A small image inpainting model, trained from scratch.
Model: 8.75M parameters, 32-pixel images, activation silu, widths [64, 128, 192, 256].
Training: muon at rate 0.0054, 12700 steps.
Data: trained on photos of plants and fungi (iNaturalist), 90422 training examples, 36.0 epochs.
Rows from block 3, named by matrix and row number. Rows with one number belong to one channel. Each number is 500 + 50 x the weight over the matrix's rms, rounded and kept within 0 to 999. All counts start at 0. Numbers have three digits each.
# convs0: first 3x3 conv (model.mid.0.convs.0.weight, 256x256x3x3), inputs 48-55, a 3x3 kernel for each
# convs1: second 3x3 conv (model.mid.0.convs.1.weight, 256x256x3x3, transposed), outputs 48-55, a 3x3 kernel for each
convs0.138:464433453497466578526528582481506520521548462459443507537498386470382490513499549511454492480508515464495554512470550396543530421579547493438464433515432498550482518420547556320455583563435502553526594571454566485361
convs1.138:531510457539480467486465523500594519543565531554591478507465534534432518485424501465523520498517497471479548532537495502520526445477517441493526587449523520521475546488539457537525473447514450582525500547473488494485
convs0.139:554494490508494514519521543510551523467552487459483451520527525529448496514601577506556527484477512451474468509506483425444529499545450514560500555575526566480571492444412536514550484508510465440448518404555513513519
convs1.139:517483463528530431491518487521497487553514517499493533528463498559498491553534483489520542560547492498512530464496477396467494457592582416521482515525507521559558460496453503532495553538477566416488538487520481523518
convs0.140:470562539476500479456421505518577537569536546505441507455461552553498479542526411460434475536505556520507502566539541549537500543525529510457517483551507525427437501462461475505428509518504499447533507514602518520444
convs1.140:445559484531445493448503552471550599509565557484532605590447461531518491552548502445475503650539454631553491533683568521673482537561456492488504477515573423426456562467520566495547568533461475548436472487528480443422
convs0.141:559600512463479494523470414525476538513556448456462454475557435414515479558411464524541502523506469511540439531367610489490518593470509513478401464425442458548588552531509440455655428427569531538507632453508545511432
convs1.141:470527592478576559528473564514427490422465574430524546502491506448446454451561499584385445512602569589589515424478506520557640437570448568433512584573413549380665532544686462467483546505556480514522451560528414509512
convs0.142:591510580438469644510486496493540452578455487382512507423484539434501550455493501532488488498428577511501500548508493524507500487439465516468430499481465512501575565496485515429548523528520523575471524443393491502493
convs1.142:539481500499524547523534535480563499538617440561461477509522549505452593431513508535531568484510421557552545537460552468473547516500530544505435543534507536505488488478575542472487548516430509441466593548485506464527
convs0.143:539471540582558536532485550547571490437476500570504489439459530545435553478445501530526477424450536547517492469524442520529417519482478542481484449354449505478427501510543564432601504509500570491497581571534441486534
convs1.143:476483529471442489602490486500477558444555474481560555511493464464537447481470455504539538477468535507614546489449486530481484467565551492549491502480485497517509561503470450516531420558499503441506480493563569513412
convs0.144:497541570484510426503450522434474506454578473475539447486499489385493491485458512492463516513446494567510480537485532462491532522523342569541553475511427431420462456486402441409496408487492525497486581518477562474552
convs1.144:463600525485540614525508519526460511480480563488550546479476459491463503539524509427449462519452429528518509568483462428415542484478519458486476569505485486579504494557484412468470433502442506470440551531511552575467
convs0.145:525504452558547502427520564511503510491453522503521378459490428585594520471525478497539504531497483518514498493445514578496390541501491518479486503430526553468485486462470458464441476513502409369540515443479515456497
convs1.145:511477498430483566497424457452510568510448456469430465508590497480527580503561530452614479483490555467555588485368507505501486519505463450530585476484537520444431446475482556476407468479461511536524513423509502447504
convs0.146:516541548445518484537474525503454512523473596483479512480395502541428425480571575496562478462533480487504479524487430417460457507518434476492592563576465491502485484588541362397506506376564440457515447549533507433516
convs1.146:480475470452406547442449447471503478518503541474512491480517548526519500498515508509513496463479537502562525519560553594527555520476499533486469528435427482499463519496533522486557536454502507512507531554586444500547
convs0.147:530507615508434586515423490547442512491505463563508472482435450420455520586626458555524571523480490506525499446449505514514439513570544571480457451461540496470510415423555441536467467475501553536422455414463488546469
convs1.147:558498465467509476518513484544506501513503539536567571419533514458508537592550530484520508518515522472550492473431467506534475455499534503518462509482441592474519524482484529529496556458552526489515537482533451483539
convs0.148:593590554506444476481515527492590598464550494546512464416526421487495491547463537480534573406439531519581531539425458395522550450534529530472477569525567506478483512425582537507493502476426502506504509606563529554551
convs1.148:528540539571438428534464469432464553436552552482516563459446376507507569522473463499472469509545528477579512508465497516459412526563454487533499552509513525441455521458455449434477439459560410442539477552519492430449
convs0.149:491426481492478500450474547523442444454477499528522387601467494521475574531543435507471542497424478425427555408492433503482481451466510545559488452522510465444561478504574443482487441474443470562514458433415548508425
convs1.149:482506541392484451496565579522508446519382479515459516496414503534587475499579514528495528516512525516647494477440435552473493495484514489498490499503535404556460504495508574459486493461542541419537506407481498428521
convs0.150:433442576449577448411642622538485465444563519538549457512461528442530456502449419477484555536489539479478450416503555565493551476509455515538451462545585414502634394544518499510501570554541440461477446522495462467531
convs1.150:499489452469412467440519577403454609474475600440553555582512461532446474554415467413450471596537561559566572509658506461573463592503511495487484462513517376551442557554493580497508541421524432534458507544580530517524
convs0.151:477564596606528419473502513495481547543510511556555543531470515473561437504440417443461505528501526470489522493489480498420414542552446602451436467519541439433448478524521444519511491488472473487563532471440535421526
convs1.151:515478461515514413558516468429469460530475490479569478530509527480445525476376512397520498487528441430441487545556530552514526563427499444631464582481559457417382497496481521528549530563502425486437475535518481513468
convs0.152:516528543465472554525486509446523434450479428506465444520424556504466532528514479577522446500553502476494510555544499549550446564383427500565571543562555547617559456479549495419496462530584508495506417482397498400442
convs1.152:526459429492548537494559513564471540529487642545449608463508498457555510504574485485429521533498487487604551473441478510518597499544537504452487528431399563475441492423429492550474509505434468432536558493525575503518
convs0.153:408522387358493490518538454490562507518471428531469494546528388480561524398435530499500473527515506575483493430457443454593457509456407419540491543492508580505476481562529500424505445442480463498518454481569538413469
convs1.153:478475517524519567574451479564513518438468406492551451451495460459431488463516522466532553465453507498542496554560488523527506568526453484441454408543524495500547433508559509527457439446454537504477549565471506476515
convs0.154:482551592494479459512454467513485406515484515467545496504532563502587448525521450525529520447415482450522569530574408488405482466365475455487432499418375437521452404432513465515530434471485452463521483368455617522525
convs1.154:439477505547457502478458463464523441504525510537514443526506522467482571476472561509558456519617444510563507543515439616514485538444470521554531569433521498466546493436476468543510431413607495560525517539487437549555
convs0.155:511490523416459518458513494501523503450594549511455489462575485472389435521421450527498561468395485441455496505439494498505473415448534539427529437453413458560475481558492497402481544499418528417474615500508491551502
convs1.155:526503541462419518482428531458491489443553484492540507444539500396439443451442476486470397575425416429424461550606485488389375556447476491565446510460465514420493441528492489500588455553477522558489570502450498550504
convs0.156:479588498490475533404477480533514489553544414588547541522436532533435523436453494560483494500499513483469503480514372443549519543463477416452543480373511531472456519526463444487587525406540406482616395563536603476492
convs1.156:517535562496459491445502515485505529477543518513585518493517446491484518518503471516508471484546435505541530473446509450478445514509480481496526585554593494438530487488448446468531445399501571506474563540521483478514
convs0.157:465562476497416499522498495471470467533500583456494401504499574565563532493592574485547561530538563482437491472486483510590498512479472565473446512546487358430546491503472539528546622551513473510469588632448534547596
convs1.157:564552466600547607558503528557600592534645508479493482535477412423436515465496474429521588558471517514610588498469440510505512489574486433375552568587518512597547473483476492513516475419450503463395483398398464476504
convs0.158:494543476464424645535538609409436491571554521531491454542546512500486513430450518522410512451551542514429558499422510457555431491573529577486407508517438503547602441525491491527472507430500439432470541591531580595579
convs1.158:525577548524464421555497438409466455375461493450550465434453414503450332579539432520488568554479555528506577537445486491496406472516537464497503472436464506580587501507546474457575429488492569516510562408522470499480
convs0.159:459537486421437432506573433462470490509522411403428481450530425481484543494472462503502528507530506536501477484449427453554519526471402437529522463494616511479573454410479429567500514425481456565510530441395453454506
convs1.159:490557471470590518435532508524470510477529588566541539477489512514432524550563515541561439461486558471484508490519507521505544551542535484474455448548476522457545450462477575490465534465525492430482578468526544539531
convs0.160:531626471531602541508584449448504491551500509485418540515476541477508490499540534480509493538569461552495558502500325447556407482598431515502526446546554407589487499493505559464496496487488497598514602525503577426499
convs1.160:456504496533482484586505448543616416538483518467452456497347511483513446517453490604494537558531505442461505532441552472489589489450510475507571516490533438555549452557517603445497480471610520575534550504453579511489
convs0.161:533442488548475578494472405462475504562442461520549478619522381485495496462430387480500471444437482504534527465586517541503382415410522485409458585491449540579522478506583474534429546485551529532466530504516516629540
convs1.161:505501529485471458565442490503543530453429593491512523527492477444451518515566469461506538562546525533587573531553467456482572489436427480426510469518531396374438485534588357405469464451545476437468547501481543462517
convs0.162:496548495458499420555571473511523496540471440506517493544415497497515428489520476477484522493483496481552538586514518445477443458511505480608452474432412424445401452481482457469490433516532512485485473550495432375536
convs1.162:495461465503534589598584506595605574536457506571526473477403479445544420449473464479540570518490502490553465538494476507437450477411514446487482565377520537597484541469430526517548442489467466428382483521623477475336
convs0.163:496502485458499491480368427465458539505402473439455494522516509454465513436500518493533508493522555513403592566577488438485569508516504563571414594519456550490476499467474507440487565452422516520499580538559475529427
convs1.163:465533480456544539465523453541507490483484462490451470431480467487467446501545487472470485455536485498467513501447449544504493520408480521532531477502495564521554477455554475573464469503460490479502513587490512534429
convs0.164:421505412540360316510513421603478552499585472440547505410500440508439487443485494442499447491532506521530499455579541455474526458461507441425413468444367505571505485598460564447432539513453579477493484494453473416592
convs1.164:594488550516481555390541509456486552490547438530413471543439464592454481524514387489526495457531524482522528425479429401429537474444430486541500436551624493470490422413533455378387543486597580559531497513562478526490
convs0.165:475403514458485485445471523483531537461494456522535520394531474505513475503439500465448477476513519461467468535457478462480464471426565477480492472512545435562449524555508569448538357530521525470483525531523513631465
convs1.165:588552484536491552463494511470444498489495442429456467505543452558619492507558503494542491583574603529560597468506464593550513499431475462473539515529531427494489430528510500475403493383568421422513413313482508420502
convs0.166:456467497619430441489555527514449500484498526538494439523466388431494416451525647456434459481540487480531484450474464481411468528358475513592421513525407429509519453474496388477544599507452449401492494559434502562494
convs1.166:558407529505355479553458433394495461393530563537498562520577463541589595523538436481517557500586454462537488499476503442575414534440523486467489555595509582537586535575577466469602461464531535515532463416462503561527
convs0.167:478456463526457552500540520455362484478481553563570520504507416479626472484552523442491510488489498494495398456439433506497337559526461498463510528513463420551485427518516530559560513481413546556481533390432520515430
convs1.167:490459518595528462480470542508587477466453536451412462493542578586627559504595552487563564417544574441498569517458429614438510479486534539539481533461508458389574449527477449492379466451464493539500517494482590410446
convs0.168:615404496489513498491400451396526503565529535447447562499561457423499464556459532447480449484546442520479553567468497520531463600454568521481481631588510471510424563463416470502448582461549502485525490454496503606541
convs1.168:513600494558532514488465534523489527431419533501362514461613453500539544532488518484474570613530498601493591459507485403410521524492464539491452463611571416485608446605485534435365511497538444539550455497345472527462
convs0.169:461455464504466461523524590440543552518500574476487536509514481497547532495520609483467459495534506506507477439526537519480484496425416602455415527510496523567470497543559480550552505454484539521473470419459646429509
convs1.169:466419514406519456471509581445436469470519445602539536467527392487476471476521548467565495490594436519538430537602549558545524595596353396374437451499512499431450510490407459428488478574558380517482461426467440410527
convs0.170:599556435496482374524490436498472564476408524510590600472422577454549449466497465478482461546487444412468599519490579499449539589614498496423514559554493464604516392518456544515515420542521496445435468539518460453493
convs1.170:447530518463509533561486538556421461492418495430424420415491594511573529502518496607609547640449502496413608450486462463415468483441545405482490404521486510562474418511457484465454441503546544455501532474434460529472
convs0.171:482519511576527536410546539519474502461409505515539485480546464493604490487488451499492505452521475513506471438353443546455443503570522539526519505478479522472539514489480449472361488451427476397524525399496439391486
convs1.171:586546533550449434491455468470613585496572599476465468514562506566534473428486512507524566495470540448545524481380405630476592557586531470520569561456501542485440510517477460492438458475484417524523421478490485486591
convs0.172:441474565563526399458564554433415489541469461591434487486499485465526486506507503549492526529541516511456504542492425566404481389496475504536489558537529543524394465514435550472484508479573425469444422490485538593541
convs1.172:567552501531532433487478551573510445484468437497485553532450525571486574545525515519523455492502552461491542458474505471552535444485520495530481511497570514561546453433417546446452568536471499470542537494528553446451
convs0.173:564441482547488483496488454449448462475429430387526432506504481540495490548547417520486515558522459472550532445537551514490506559477530539526438585482441559514576489516542547508573443457525485429434521517474568484483
convs1.173:468442473433570459587493507558479474570427540581476487470472433560485421459458610558497470504383577488466449420480458392491529417450516433513444602500443541472505482512491542490482497509502541484501516506440491434418
convs0.174:520473505543538543458457553480599436395451556465518446558474516507539479496493504507479446555502511444494501463566467556549521409611519578390567388497498544523474453416491495464502492473510485495519448490501568526483
convs1.174:464490432539482514478519506479421550523453589497436564510523582510452472510528549532539548549506563561558546541395475470438423531517425481547500497537528542637454546428491378370457478561437518496531516462472537495561
convs0.175:521527544514469518495468520529460490538532554491471637514572489515511438477526493503513507441473500529444486509451513408499475517543427518574523588441409619490464397486571445441554443467503511553489424473586498523548
convs1.175:521477441416513549605427586493575503585376572581441507504529540468480461491508510477467567598515509532541545497521592374493565422483547521443543504531458497557483538430426521503521532507513561553556521578412527492482
convs0.176:427425428469450423438531437460475542458393454512460427440502464570465459472486503539470494503452493462479472432411527506510543430387488449485489445409455493531535516527413536538472547522325481523562528465585474421503
convs1.176:518493515474500464548457502503505471462622481464472558525450387474421458458461470495468587497506447520487549457491410388387424393353474547517525498592506490365510566464599452474510469492474535440530556565520510530466
convs0.177:496416460390433538435511459451547538460401566513509468513464472534431515557587480525510537436465493456454508518573517436418542548505522573477515495557553611587478514555531567444445443513491421449467492544426373544505
convs1.177:445504478492502547470473478476550520435485510480548504453468440456572533436490577526450534546510472529446471571476480651523454525505513449406493529460492495508535473448541587542453520481538566482526582552519599533524
convs0.178:427465462517452453563603602382489498486483429529525420499569448431531423436466420476455518480556481541455473514370485345473417387447550506470405544506497504477480558486466589527567517450440476483545503423495594494499
convs1.178:451443494434433483435414479527538566471485512454558525477488500529491552536503465574555521487516492496506485516467443504513513503464472494516503507467532538522548502466509507500538507455413509534485536550480461520566
convs0.179:463531527404494570494458462499543433447509449463505481534495503588408455523481516499513490484569421491559468423506515454494558465529455563472550484452602505515548549484498457393496477464554470532474499514487539445475
convs1.179:480503494492516543583454508567549512473446514489431562486591527560422468531490515504568484460428479458507548489455498499569435480448432479547473504587456529465496457452529464553541486466409504553543508508555511556506
convs0.180:505515480484541572392508464490452584525442439491515500520441460467445566504513514534490492477409539500470472543488430455403515451426509552461440525569557521454458444513514524481395509577447449574521489625499515557478
convs1.180:478448533489479491500465467564551529571579520500476543479442443483493574483526482540616508535545538521494513567593419532538485532542581567611502483424519570539551489507514472511486509444443500510433523539490567569506
convs0.181:482422526504508423444578497431478611498529557474488485573573492461485431543490534577449439586509530505435468528579547566559500486453551515539504562590569588573584434478481523550373445602415513443552346471570509538559
convs1.181:461512462466480570465537420584547521520529482429588538502472471540500497490560496468521507490515508576611522460484515502425567444516564474546499466540539518504547448470558533492651530490521540501486545501575556503577
convs0.182:465478518485511484531399450439465542478497533446395520479580529491496452520599601544447510506477488532477508392569487484448414450540544559515508457490519470431405524397478496456625571550528417415542493539563583541589
convs1.182:502559567525586569558522539531439441461501469406487477492560431539585506513515477446434523454436541480458557472410471477553444464455500509465515572581589505480482464517490473569488449406515526487353557457458518483508
convs0.183:501496480453572462439526520519538445464478560522548461425483396457432376445569503508522484515537493555543555455502522533438564507535492514590386483572393473527527549726533499518501510501566505403497509413483540467695
convs1.183:479547487469533568457523463555526510532563530531484538541478460532507580533486498534520564473472585515508556462476515534516564517486527506455504569588554484465443453476419538546500513461470449464487544560512477555497
convs0.184:562387530461436495484426534459556549383562489519558603528522502587411563534478570519538485482561502545568518439431563534520643518501579544441470418429428497517508403517489526500522494528453478482509437532489501516504
convs1.184:601380402503479472474630474492478503563530477577423511525461520519439515487514531488527504468493554484490475521506522539459521556558485505509476561521403457483473413430466531579412488542532530438524500531528524505523
convs0.185:506516496489438467431409511421600414467499431457415544495455438566442451480454441540511496500482496499444487504464461612551390546459407413440471486494435510469456411454455470484487505555415568531552551519501551560550
convs1.185:486467552556589581531562564416449568473476582518387562483468469523502447495506485510479567533504481514582476474442540499591500478406575487390525625658550427480573544436547528566504511452426440568529387520486471400556
convs0.186:512482420446469549604605502479535513430547589432562573457557473431502485496475476497496491490434483514474483489569469535496558584475512462519462602549476525433497552433520573575493371538485470527474451443433410610512
convs1.186:598455539440476454449488435534383448411473487453487511500454457437469426543449470488461463512487394530515530538483488594454446430413380545529578490518405474473498468535547470574494488485555527555489536556494415571561
convs0.187:464483511454406521500478420484492444546571497535533370486408492504430412485539551506483484498422515505535501460490475535528466556411445592464558515453571596502461535483468498493555499426492476406512386505515510589557
convs1.187:493516441421487449493505484558536466486461475494532541512474484514465534460591558506503532552473508540611487521463473496467541431537500554552438432546456384478530513493507468543541457544393547425499577547550549484470
convs0.188:500565544425518508474482491509445475541502524499563553451407494545472521471443541476463484475498505513461473588476412526564469462504468520477422469507516444499507519538489510502500511448491630556468427467520607617580
convs1.188:489503438537537439483455445483498546450519570488475436475539490513559381568536527454535504485587542499605592480540479500627444480505539500557535506513486522422468490435520508491477541578500404465547434443538454454574
convs0.189:433510488440604477464553459512481477534505462520484524463513555462564490528474427541481489499438478497462485569461509608468441502446388533509476403506548487578530437513444452449428560483540443526472463548557483490600
convs1.189:470546496557417589528467482517473495510537517502494414439447421421500517427363443452534563396391534501575544508471456532512502519460514523466502467532538491552558500503525462585463502502452490488396591538393527343435
convs0.190:447552562508439562617570548560496522467423467474492492455456470558570482493589478497468535477470480551499498501450535554413378523492463504547521385473577533568488556502517537595509504396442549469524485472476534504447
convs1.190:546494575489541545522507535433370516568495463618442419489458520462539554567571569467508604483449660525577516550494522490485482451498481508464565495511517528540589402500473529547343500416408539514515543486543503517462
convs0.191:496557501416488353503528448442437477573412473599446548524528439529575425580488447539506470428342511482503515544531480429490506511438461553464538500539529341623439490414505491606581394433463477553495495448401461479443
convs1.191:524481405440501515505493531477504502518576584552446543589469502554509554566512447498498492443577512492517540497413534482587578489432544524503475606559454488586499561452506421472463554601477491429512537476518487507510
convs0.192:531577512555583442621453503436501477480477491509426378506456432523523492488464532507573496552493446522505486486504505520574501530546437577521508546469549498576447485527517461447585517445532477529539529486491532436476
convs1.192:443509438489502537554533496591477577453405593521560577392481522435503483535503493505508550487496528477570558479427470442461564535601504527570600453584515497478544435498473518502515565617421549651475529472476508437606
convs0.193:471459462516474535389484432537479570612484451497452447467515557463425562394466556473524475519545502585490507543574528635519502502425512558510512478495433419441482443589528511418484448450490588512484598514477574539593
convs1.193:463523544519549481492482519518480519454468561516473579508564566554476494525548528569426483501515567487518594568503489466567549488551476562592521574494590598560427463517464508537483471464480483455564507495455512517530
convs0.194:533524438716473495539524491495508462523454506474457528467404487460515495455632612565487498608521532535498474452414400580500502537473449520567457573444466463473446487543468479522516459610537486564457479408577555473462
convs1.194:427516599593519521546448556444588506484623450538520412406490517481571567433448506369543636412532563491464528444478486497542557425527533559501579452533480498483507446359498658617552476553537500521563489500453488525550
convs0.195:546524500486472513483384547543536498413463484419512465458510438497447528471531572574516518492556501465544508486540560556558515464507410517447497511518510484461464466452480484495417468501515458455517437422505502439466
convs1.195:483483493467457417571498485533569417623486440442552456467446503545470523581418557531479518509532481481436442542484451528432460534514535510555514506396450501493505402595500512529458601487641455529617543527503552477479
convs0.196:431499520427496432415420488540574446471638537511408493525447488523453482575417474456466493476457483507485496477436531497472457554590477451494440537424584504500500549483500439445476453510539507508468550470543540534470
convs1.196:501427555509439488525523532407459496479411600501532536470466456500457465472515469434462416499538449507557567533457471502589587482528498566415564576549569449481526575550487428483478483449497456480472450496400489492481
convs0.197:504444491548496485539524544537408549466501460454529483531527476491566448509595452490506532528539489507506463486485571452562455505414374493466599448575590536531550438525525517442454494585488451623483565515487534669470
convs1.197:511482498475510478478483466554537546475510513457533520490484466498468562538517511493568507519521444488589552480436435530525415540524448501510502514491471531433510454489507502489484555548486460375456513490479553457520
convs0.198:523444458479488445604425455456444469561489484534568448480548506460542453539553507462423453462517546524497498385478498489528423573529524497447569493421542587524454472450522535500522542417491496579451516501447519554513
convs1.198:511483509459520536481542491530526498459595508507529527508561550595495600562584531489509510519496525491503520475502511508470555548456491550501483495524528542493544498487485506488389456504491503441460565415489550469510
convs0.199:443586426467469523493502483464436483487557548509533503436577497466427452466430475525492532478563443438487465442347512430461569443631582438468504559534525476448519545582487450541528470502486526554581559442498589491487
convs1.199:523478498540477428573549577448533498580472488497358444556553424535555512466528560531588535469521509481570573510426451555464593477488514481493519538572604416436462476482484463421546419487595491490507463406469548524520
convs0.200:439399526393411504477482519529539451472537567405511532478482545457421430429489515510410461475453478460450511576522441554542431497443441456552526599583551521498444571511565536475462543541416538463507547484527455521510
convs1.200:564534581523501484556460512533398447458459555451435535485469471551426527559476455535477549539524416512546501420534548481446431443482462434533475518453515518607401514590447387496570577555514505493473489457516489514544
convs0.201:498432503495447537631535524422476562498473467525452421499406520526443475413462467500405454460639461503508487443469496426509526481719544542492497515475598484482603521444481469518529531472304401472552359578405504435559
convs1.201:441499459552437386446378449503539531554530629503507639484470581546477626526563498485394601502495671485462478419530451548463628523464530476454533551510555550480442534460514529549474577592419581494539557463492527575394
convs0.202:510508471501413423447525480571391442532536455518606430493481616476555584559473481504478511505426409485541516532455543423439519427537379440563488567477495559432503484489497527461493522503423472499414541443423459484430
convs1.202:550524481520523445415487429550455467458627510439516488585474472504494541578529499505545531496532476540523519475430448458480540491495462508411450514649529462494451447545493517453407479535466508478510453467444595475562
convs0.203:647604515464617549497420569421525516493460507451545523523542503481521531489491574539516510499546507497527512472475469505522542510448514540481491490469319486485478594507573551483567511562606408510470506545493511439530
convs1.203:554603445518477490540433468529575549498494499473478510546512542550581479600590550567479522533597511540528511468490449483528559533474509475491517543552559455507479403477453506478461525530560491497409530457515534535538
convs0.204:506484511493529605490526549548481429523488518442490401482472628520534437517542536555462558524514527512554554458559583515542503552516526483565542514511520508537570541529519460410433441502450488524473480439434445422479
convs1.204:513466411478406339457560477460475546432434579541478469507544529588468398546498441433293517507500514482453557515447483474433466541518572525547461546478477566463467553491494511561421508609440489588511492508512531448582
convs0.205:557526543479530473505519512525580443596612440580517436464526438435542542504457431500533565490482396591568539480463600440568526606572531491415481480467431439428622585529462579542558471458417429428451529487507486566552
convs1.205:534580603537509508535420446551513481534516455577568581604496486548489494489463390503503499537511523569569495536494465599482573504516476469545454480524539493482480426493453573503618501531493559506468421517513404502459
convs0.206:610467511517507482536483550493526446492515578587461524490463418480523514484486430556476493520589549507461459474513370572505532467494494533435460485615448521423487478467588585534583593506506527484628477493453505436569
convs1.206:510476547571574537568452417484429532440549436446482525520548487456434534619496376630473363473470528520534473567518538492436455517475476527513478520556489576454505525475511403483478467482430503484492519483452496509498
convs0.207:435573497443528475493489431441510496489480614495463644515501522474534451448561423496536495505543568475506507536470461483517492510367580498510507455491465578551461546503568596557489498418564445524570467453678538476719
convs1.207:543511490556508533487499510523497567486439574505467569443487490453451492364463407491556450487571474524584538614439513427502545485425496524476522551567480521609499467622444580517561601446453566492473554531499460377593
convs0.208:518527396376603404568564510480427460539498479482516485546529461463560408489521507500454478530533494453496481550443497521448452395445453513454462422484534403498562458526446469550496462453471522561542432563476485431481
convs1.208:478486452465499540458487512446514519481554530445557553517485514513510466552520526489567512452487503483423470564544535542504522536479553522475508538462503580512478440470530500389499541467471465496497507493476490495614
convs0.209:507538457549509422593482456517576516496589536503523499509501486470483490487546515487563510588478476513487523558520564497438491510486451532449482520446439535484570493522558502496491481421542543511529450508567504472497
convs1.209:495446450476521464452484501475547491523468589538487501495478474525519549489503508482553532555589538506496525543507429472515496450457499517546503449562458522571520524467523477473547513491518518469514555480537531629560
convs0.210:448594573469497440572498461473438507540463498453445555546472509542643482579481470530503516528536535548506530436407454475479472582536429505485439538541417422490468503447579481460504513464522536495431552460533551483528
convs1.210:423474565517608508356515446483507558448481471479568443510497555454554493575571492510553559501529505440540502539525530471549545568532588475518503515573506414463603425429479453558442464484453521512435607456409485578561
convs0.211:560526574524432433585411536521462518494446528562568577546508539538494534484482501492465500457512486552572472472461504430424589544631504460539531557543529558506434454489554501582405466468456504563474421537525517529560
convs1.211:533508483427466601546526475554500436431544542510419432443532597471503499495559537427540532546448498515514532431496562545485564482458477600546562551433562468449543475463450572528570466413469489466461461409554485574464
convs0.212:476549447523422408559507438464492493483518448475450487520571497493592494507508468475561494463533521599506553514346441551364399468498509514480553504545476516455459485545466426454424482480504500489583469452432417507569
convs1.212:476541422480538540521476577508548481494453436479515499517536484476550444486554499451486496450388494485501550460444468511434519518500509552556542500537466547568539504541570553552563489471504505515531607635474513565516
convs0.213:507583510460587505512530514536498475470511513432493547518563495504547562510562553485512518478449496506504478459411413425378483514486443467508548439392377523485385543603528475551435594423391488398526434409539494471508
convs1.213:499517498529495466575535543537511549450417502511527497551528545548495516466484448436582492448536521423580543527559464565585556566516527467541545389537535417479598446404434549474541541535503465465585564454533593571488
convs0.214:450454554605580422619525424497518508447540511526533479560491473553567513583494489466453524452434521496403484435527485361497498525488591495569465426446495459521508531407454485545463475387488488568492467509386525492467
convs1.214:443464480455385440435457518504557482468544596435571572448470549463486496478473513487442347628515546552437423495384455552397475487487439539528544546472505507554507508494431522547532546487474562577460581544521496443448
convs0.215:430450486426527506497474389445518499528523574594452471553469440495476343413572442448588517517549527511459485423425578529534431556464479546411405504480498478439417478432394515479461504510497512573589472477406526512537
convs1.215:533539431543520569577546499551521546402504505513521593531570529466515512572474443495443547596499448531543547444451437389439388518450585543533563552501428570503455505550495523451553499577496589543509483451460509551508
convs0.216:411448413537500470555525409527549481421537502418525504483508561511468469478491532466550494488506506467507507433442570461445408491558405573519482485500499513507631439462510468438539461635494530383412411469551507557525
convs1.216:501496472501520493540617490561434573459482457577458499520427472473500425479390426444580512517657491431488480452429513620380541485516456439520564419436488421443511467453472431403418463489490404396504420472554541490527
convs0.217:585515377566528532467492487529511510466527537509536466467495508469330421469402472541530524488501502537501522539556422510483549565437407448438496537497410496445570484446508543563400505498532530441507546486463472517487
convs1.217:540547533512525430556476489534443442462528568535651459583645475606558497474481455392409505585526459671393565486510504507510469452464502495469484599496547416494515483435447543571411507517452449421425464540466348446389
convs0.218:478475570520517509453468488437513510428442452482525491509509491465494521545499494479463453420469568454504524494550571521451495470563474520479501534476530616532537506485536318574464478462567536491491518519475491560499
convs1.218:475456560499433581458519541534439566441511591471451518408486529484539546554584563513461589517439417429574568546373472510506421462496428486482529494489489550515386481521541543440489562531499621483472549484514472445512
convs0.219:562562440397557465484464568519523588520480458392433536447539556457437530544502443464487491504456494504459554511433544430498554491512562510462433481410385506525444566510488542574536519443486493584512469492554508563533
convs1.219:469510488496367466539438436456494486546537574488455527539454504469559512539534511500554540587553441482493517601441515502498517484532544538579489492521530471547559538568500486580561529544482465473547557445478546454474
convs0.220:531444451481514478535474459528495462535490534537427462503416487478508459605565508503567496444483536456558517424559515473465427489552486500512513525443423477487496623474546464501396395450385420464463569451418483473540
convs1.220:401414532425450506455490501577417499538483498493527563556566493405509498479542581480494534525532526516508495555564500526443591426398429465427504476438568459474551555548465446475438446437459474405396613541532616463525
convs0.221:467443537443456526518399546426552545410473499549435468450458526490428689521518479474491513517536537480445527474571533518380472548532416431502380485503563448442515528482442508430517514478457540473506533451477543558465
convs1.221:522541447545474479490564571498454500510515577524541529480480489518615517455561518540529503523544473503523564511453454487498480453488540503521516508539571519507491505388478523493420523535497432484541440510509483482529
convs0.222:473611498453463497474529478511485499497522564479527510501561479519466487458433442468477505494536536455526550463510601511585486584463509499485469568541433497491457489505471424460484501496481474468463567565426491502496
convs1.222:537510508549498550515498425476506499529540563449513493522493402446389463522484413520557547559494533533586479503456528523521502459399552433451430477522440494462512532495599528510468439518530523607503552483527440517537
convs0.223:454430612375394479488453487480605416461554508580556479555487528560489481537462524500466475518553518420452446548554453531537545480539548494462410513535499469511562438430560500532520550509526451484514390411407557519585
convs1.223:470549424516601531489523463516430584548500620405555570516429454508454372440296418478442505437580426542619504529506416424556489567553427542511540577505479594501471522548417484488457525506466443515576480521434466455488
convs0.224:469443492485543550558666564488449545427468481457530454482580503465510534624575474508523501479555562514524518441435434471509384451516543419422485578403446474386459534544538529432462449446500464453549447489519531517466
convs1.224:512519544524526504512507497485429519449513529499487560623462390565474564559499523510516497541555501516511483435466500463391542521534508436493438515530461595488461456542467496565510451473483459430483492525503503512495
convs0.225:541544450567437447513486445521451500511461518473510533501440441431416509460484501510519516547487551491494475439436484479402427423417425499587571507486543501522595500412511560561546424608579458535452469531480529496399
convs1.225:488458477504505450499555481506492509511478541478470511487543476537495522503597577520506552403485514524538604454545491429393483522611576555506519567560527537552579449382502495448547534559485529524597515466574590550602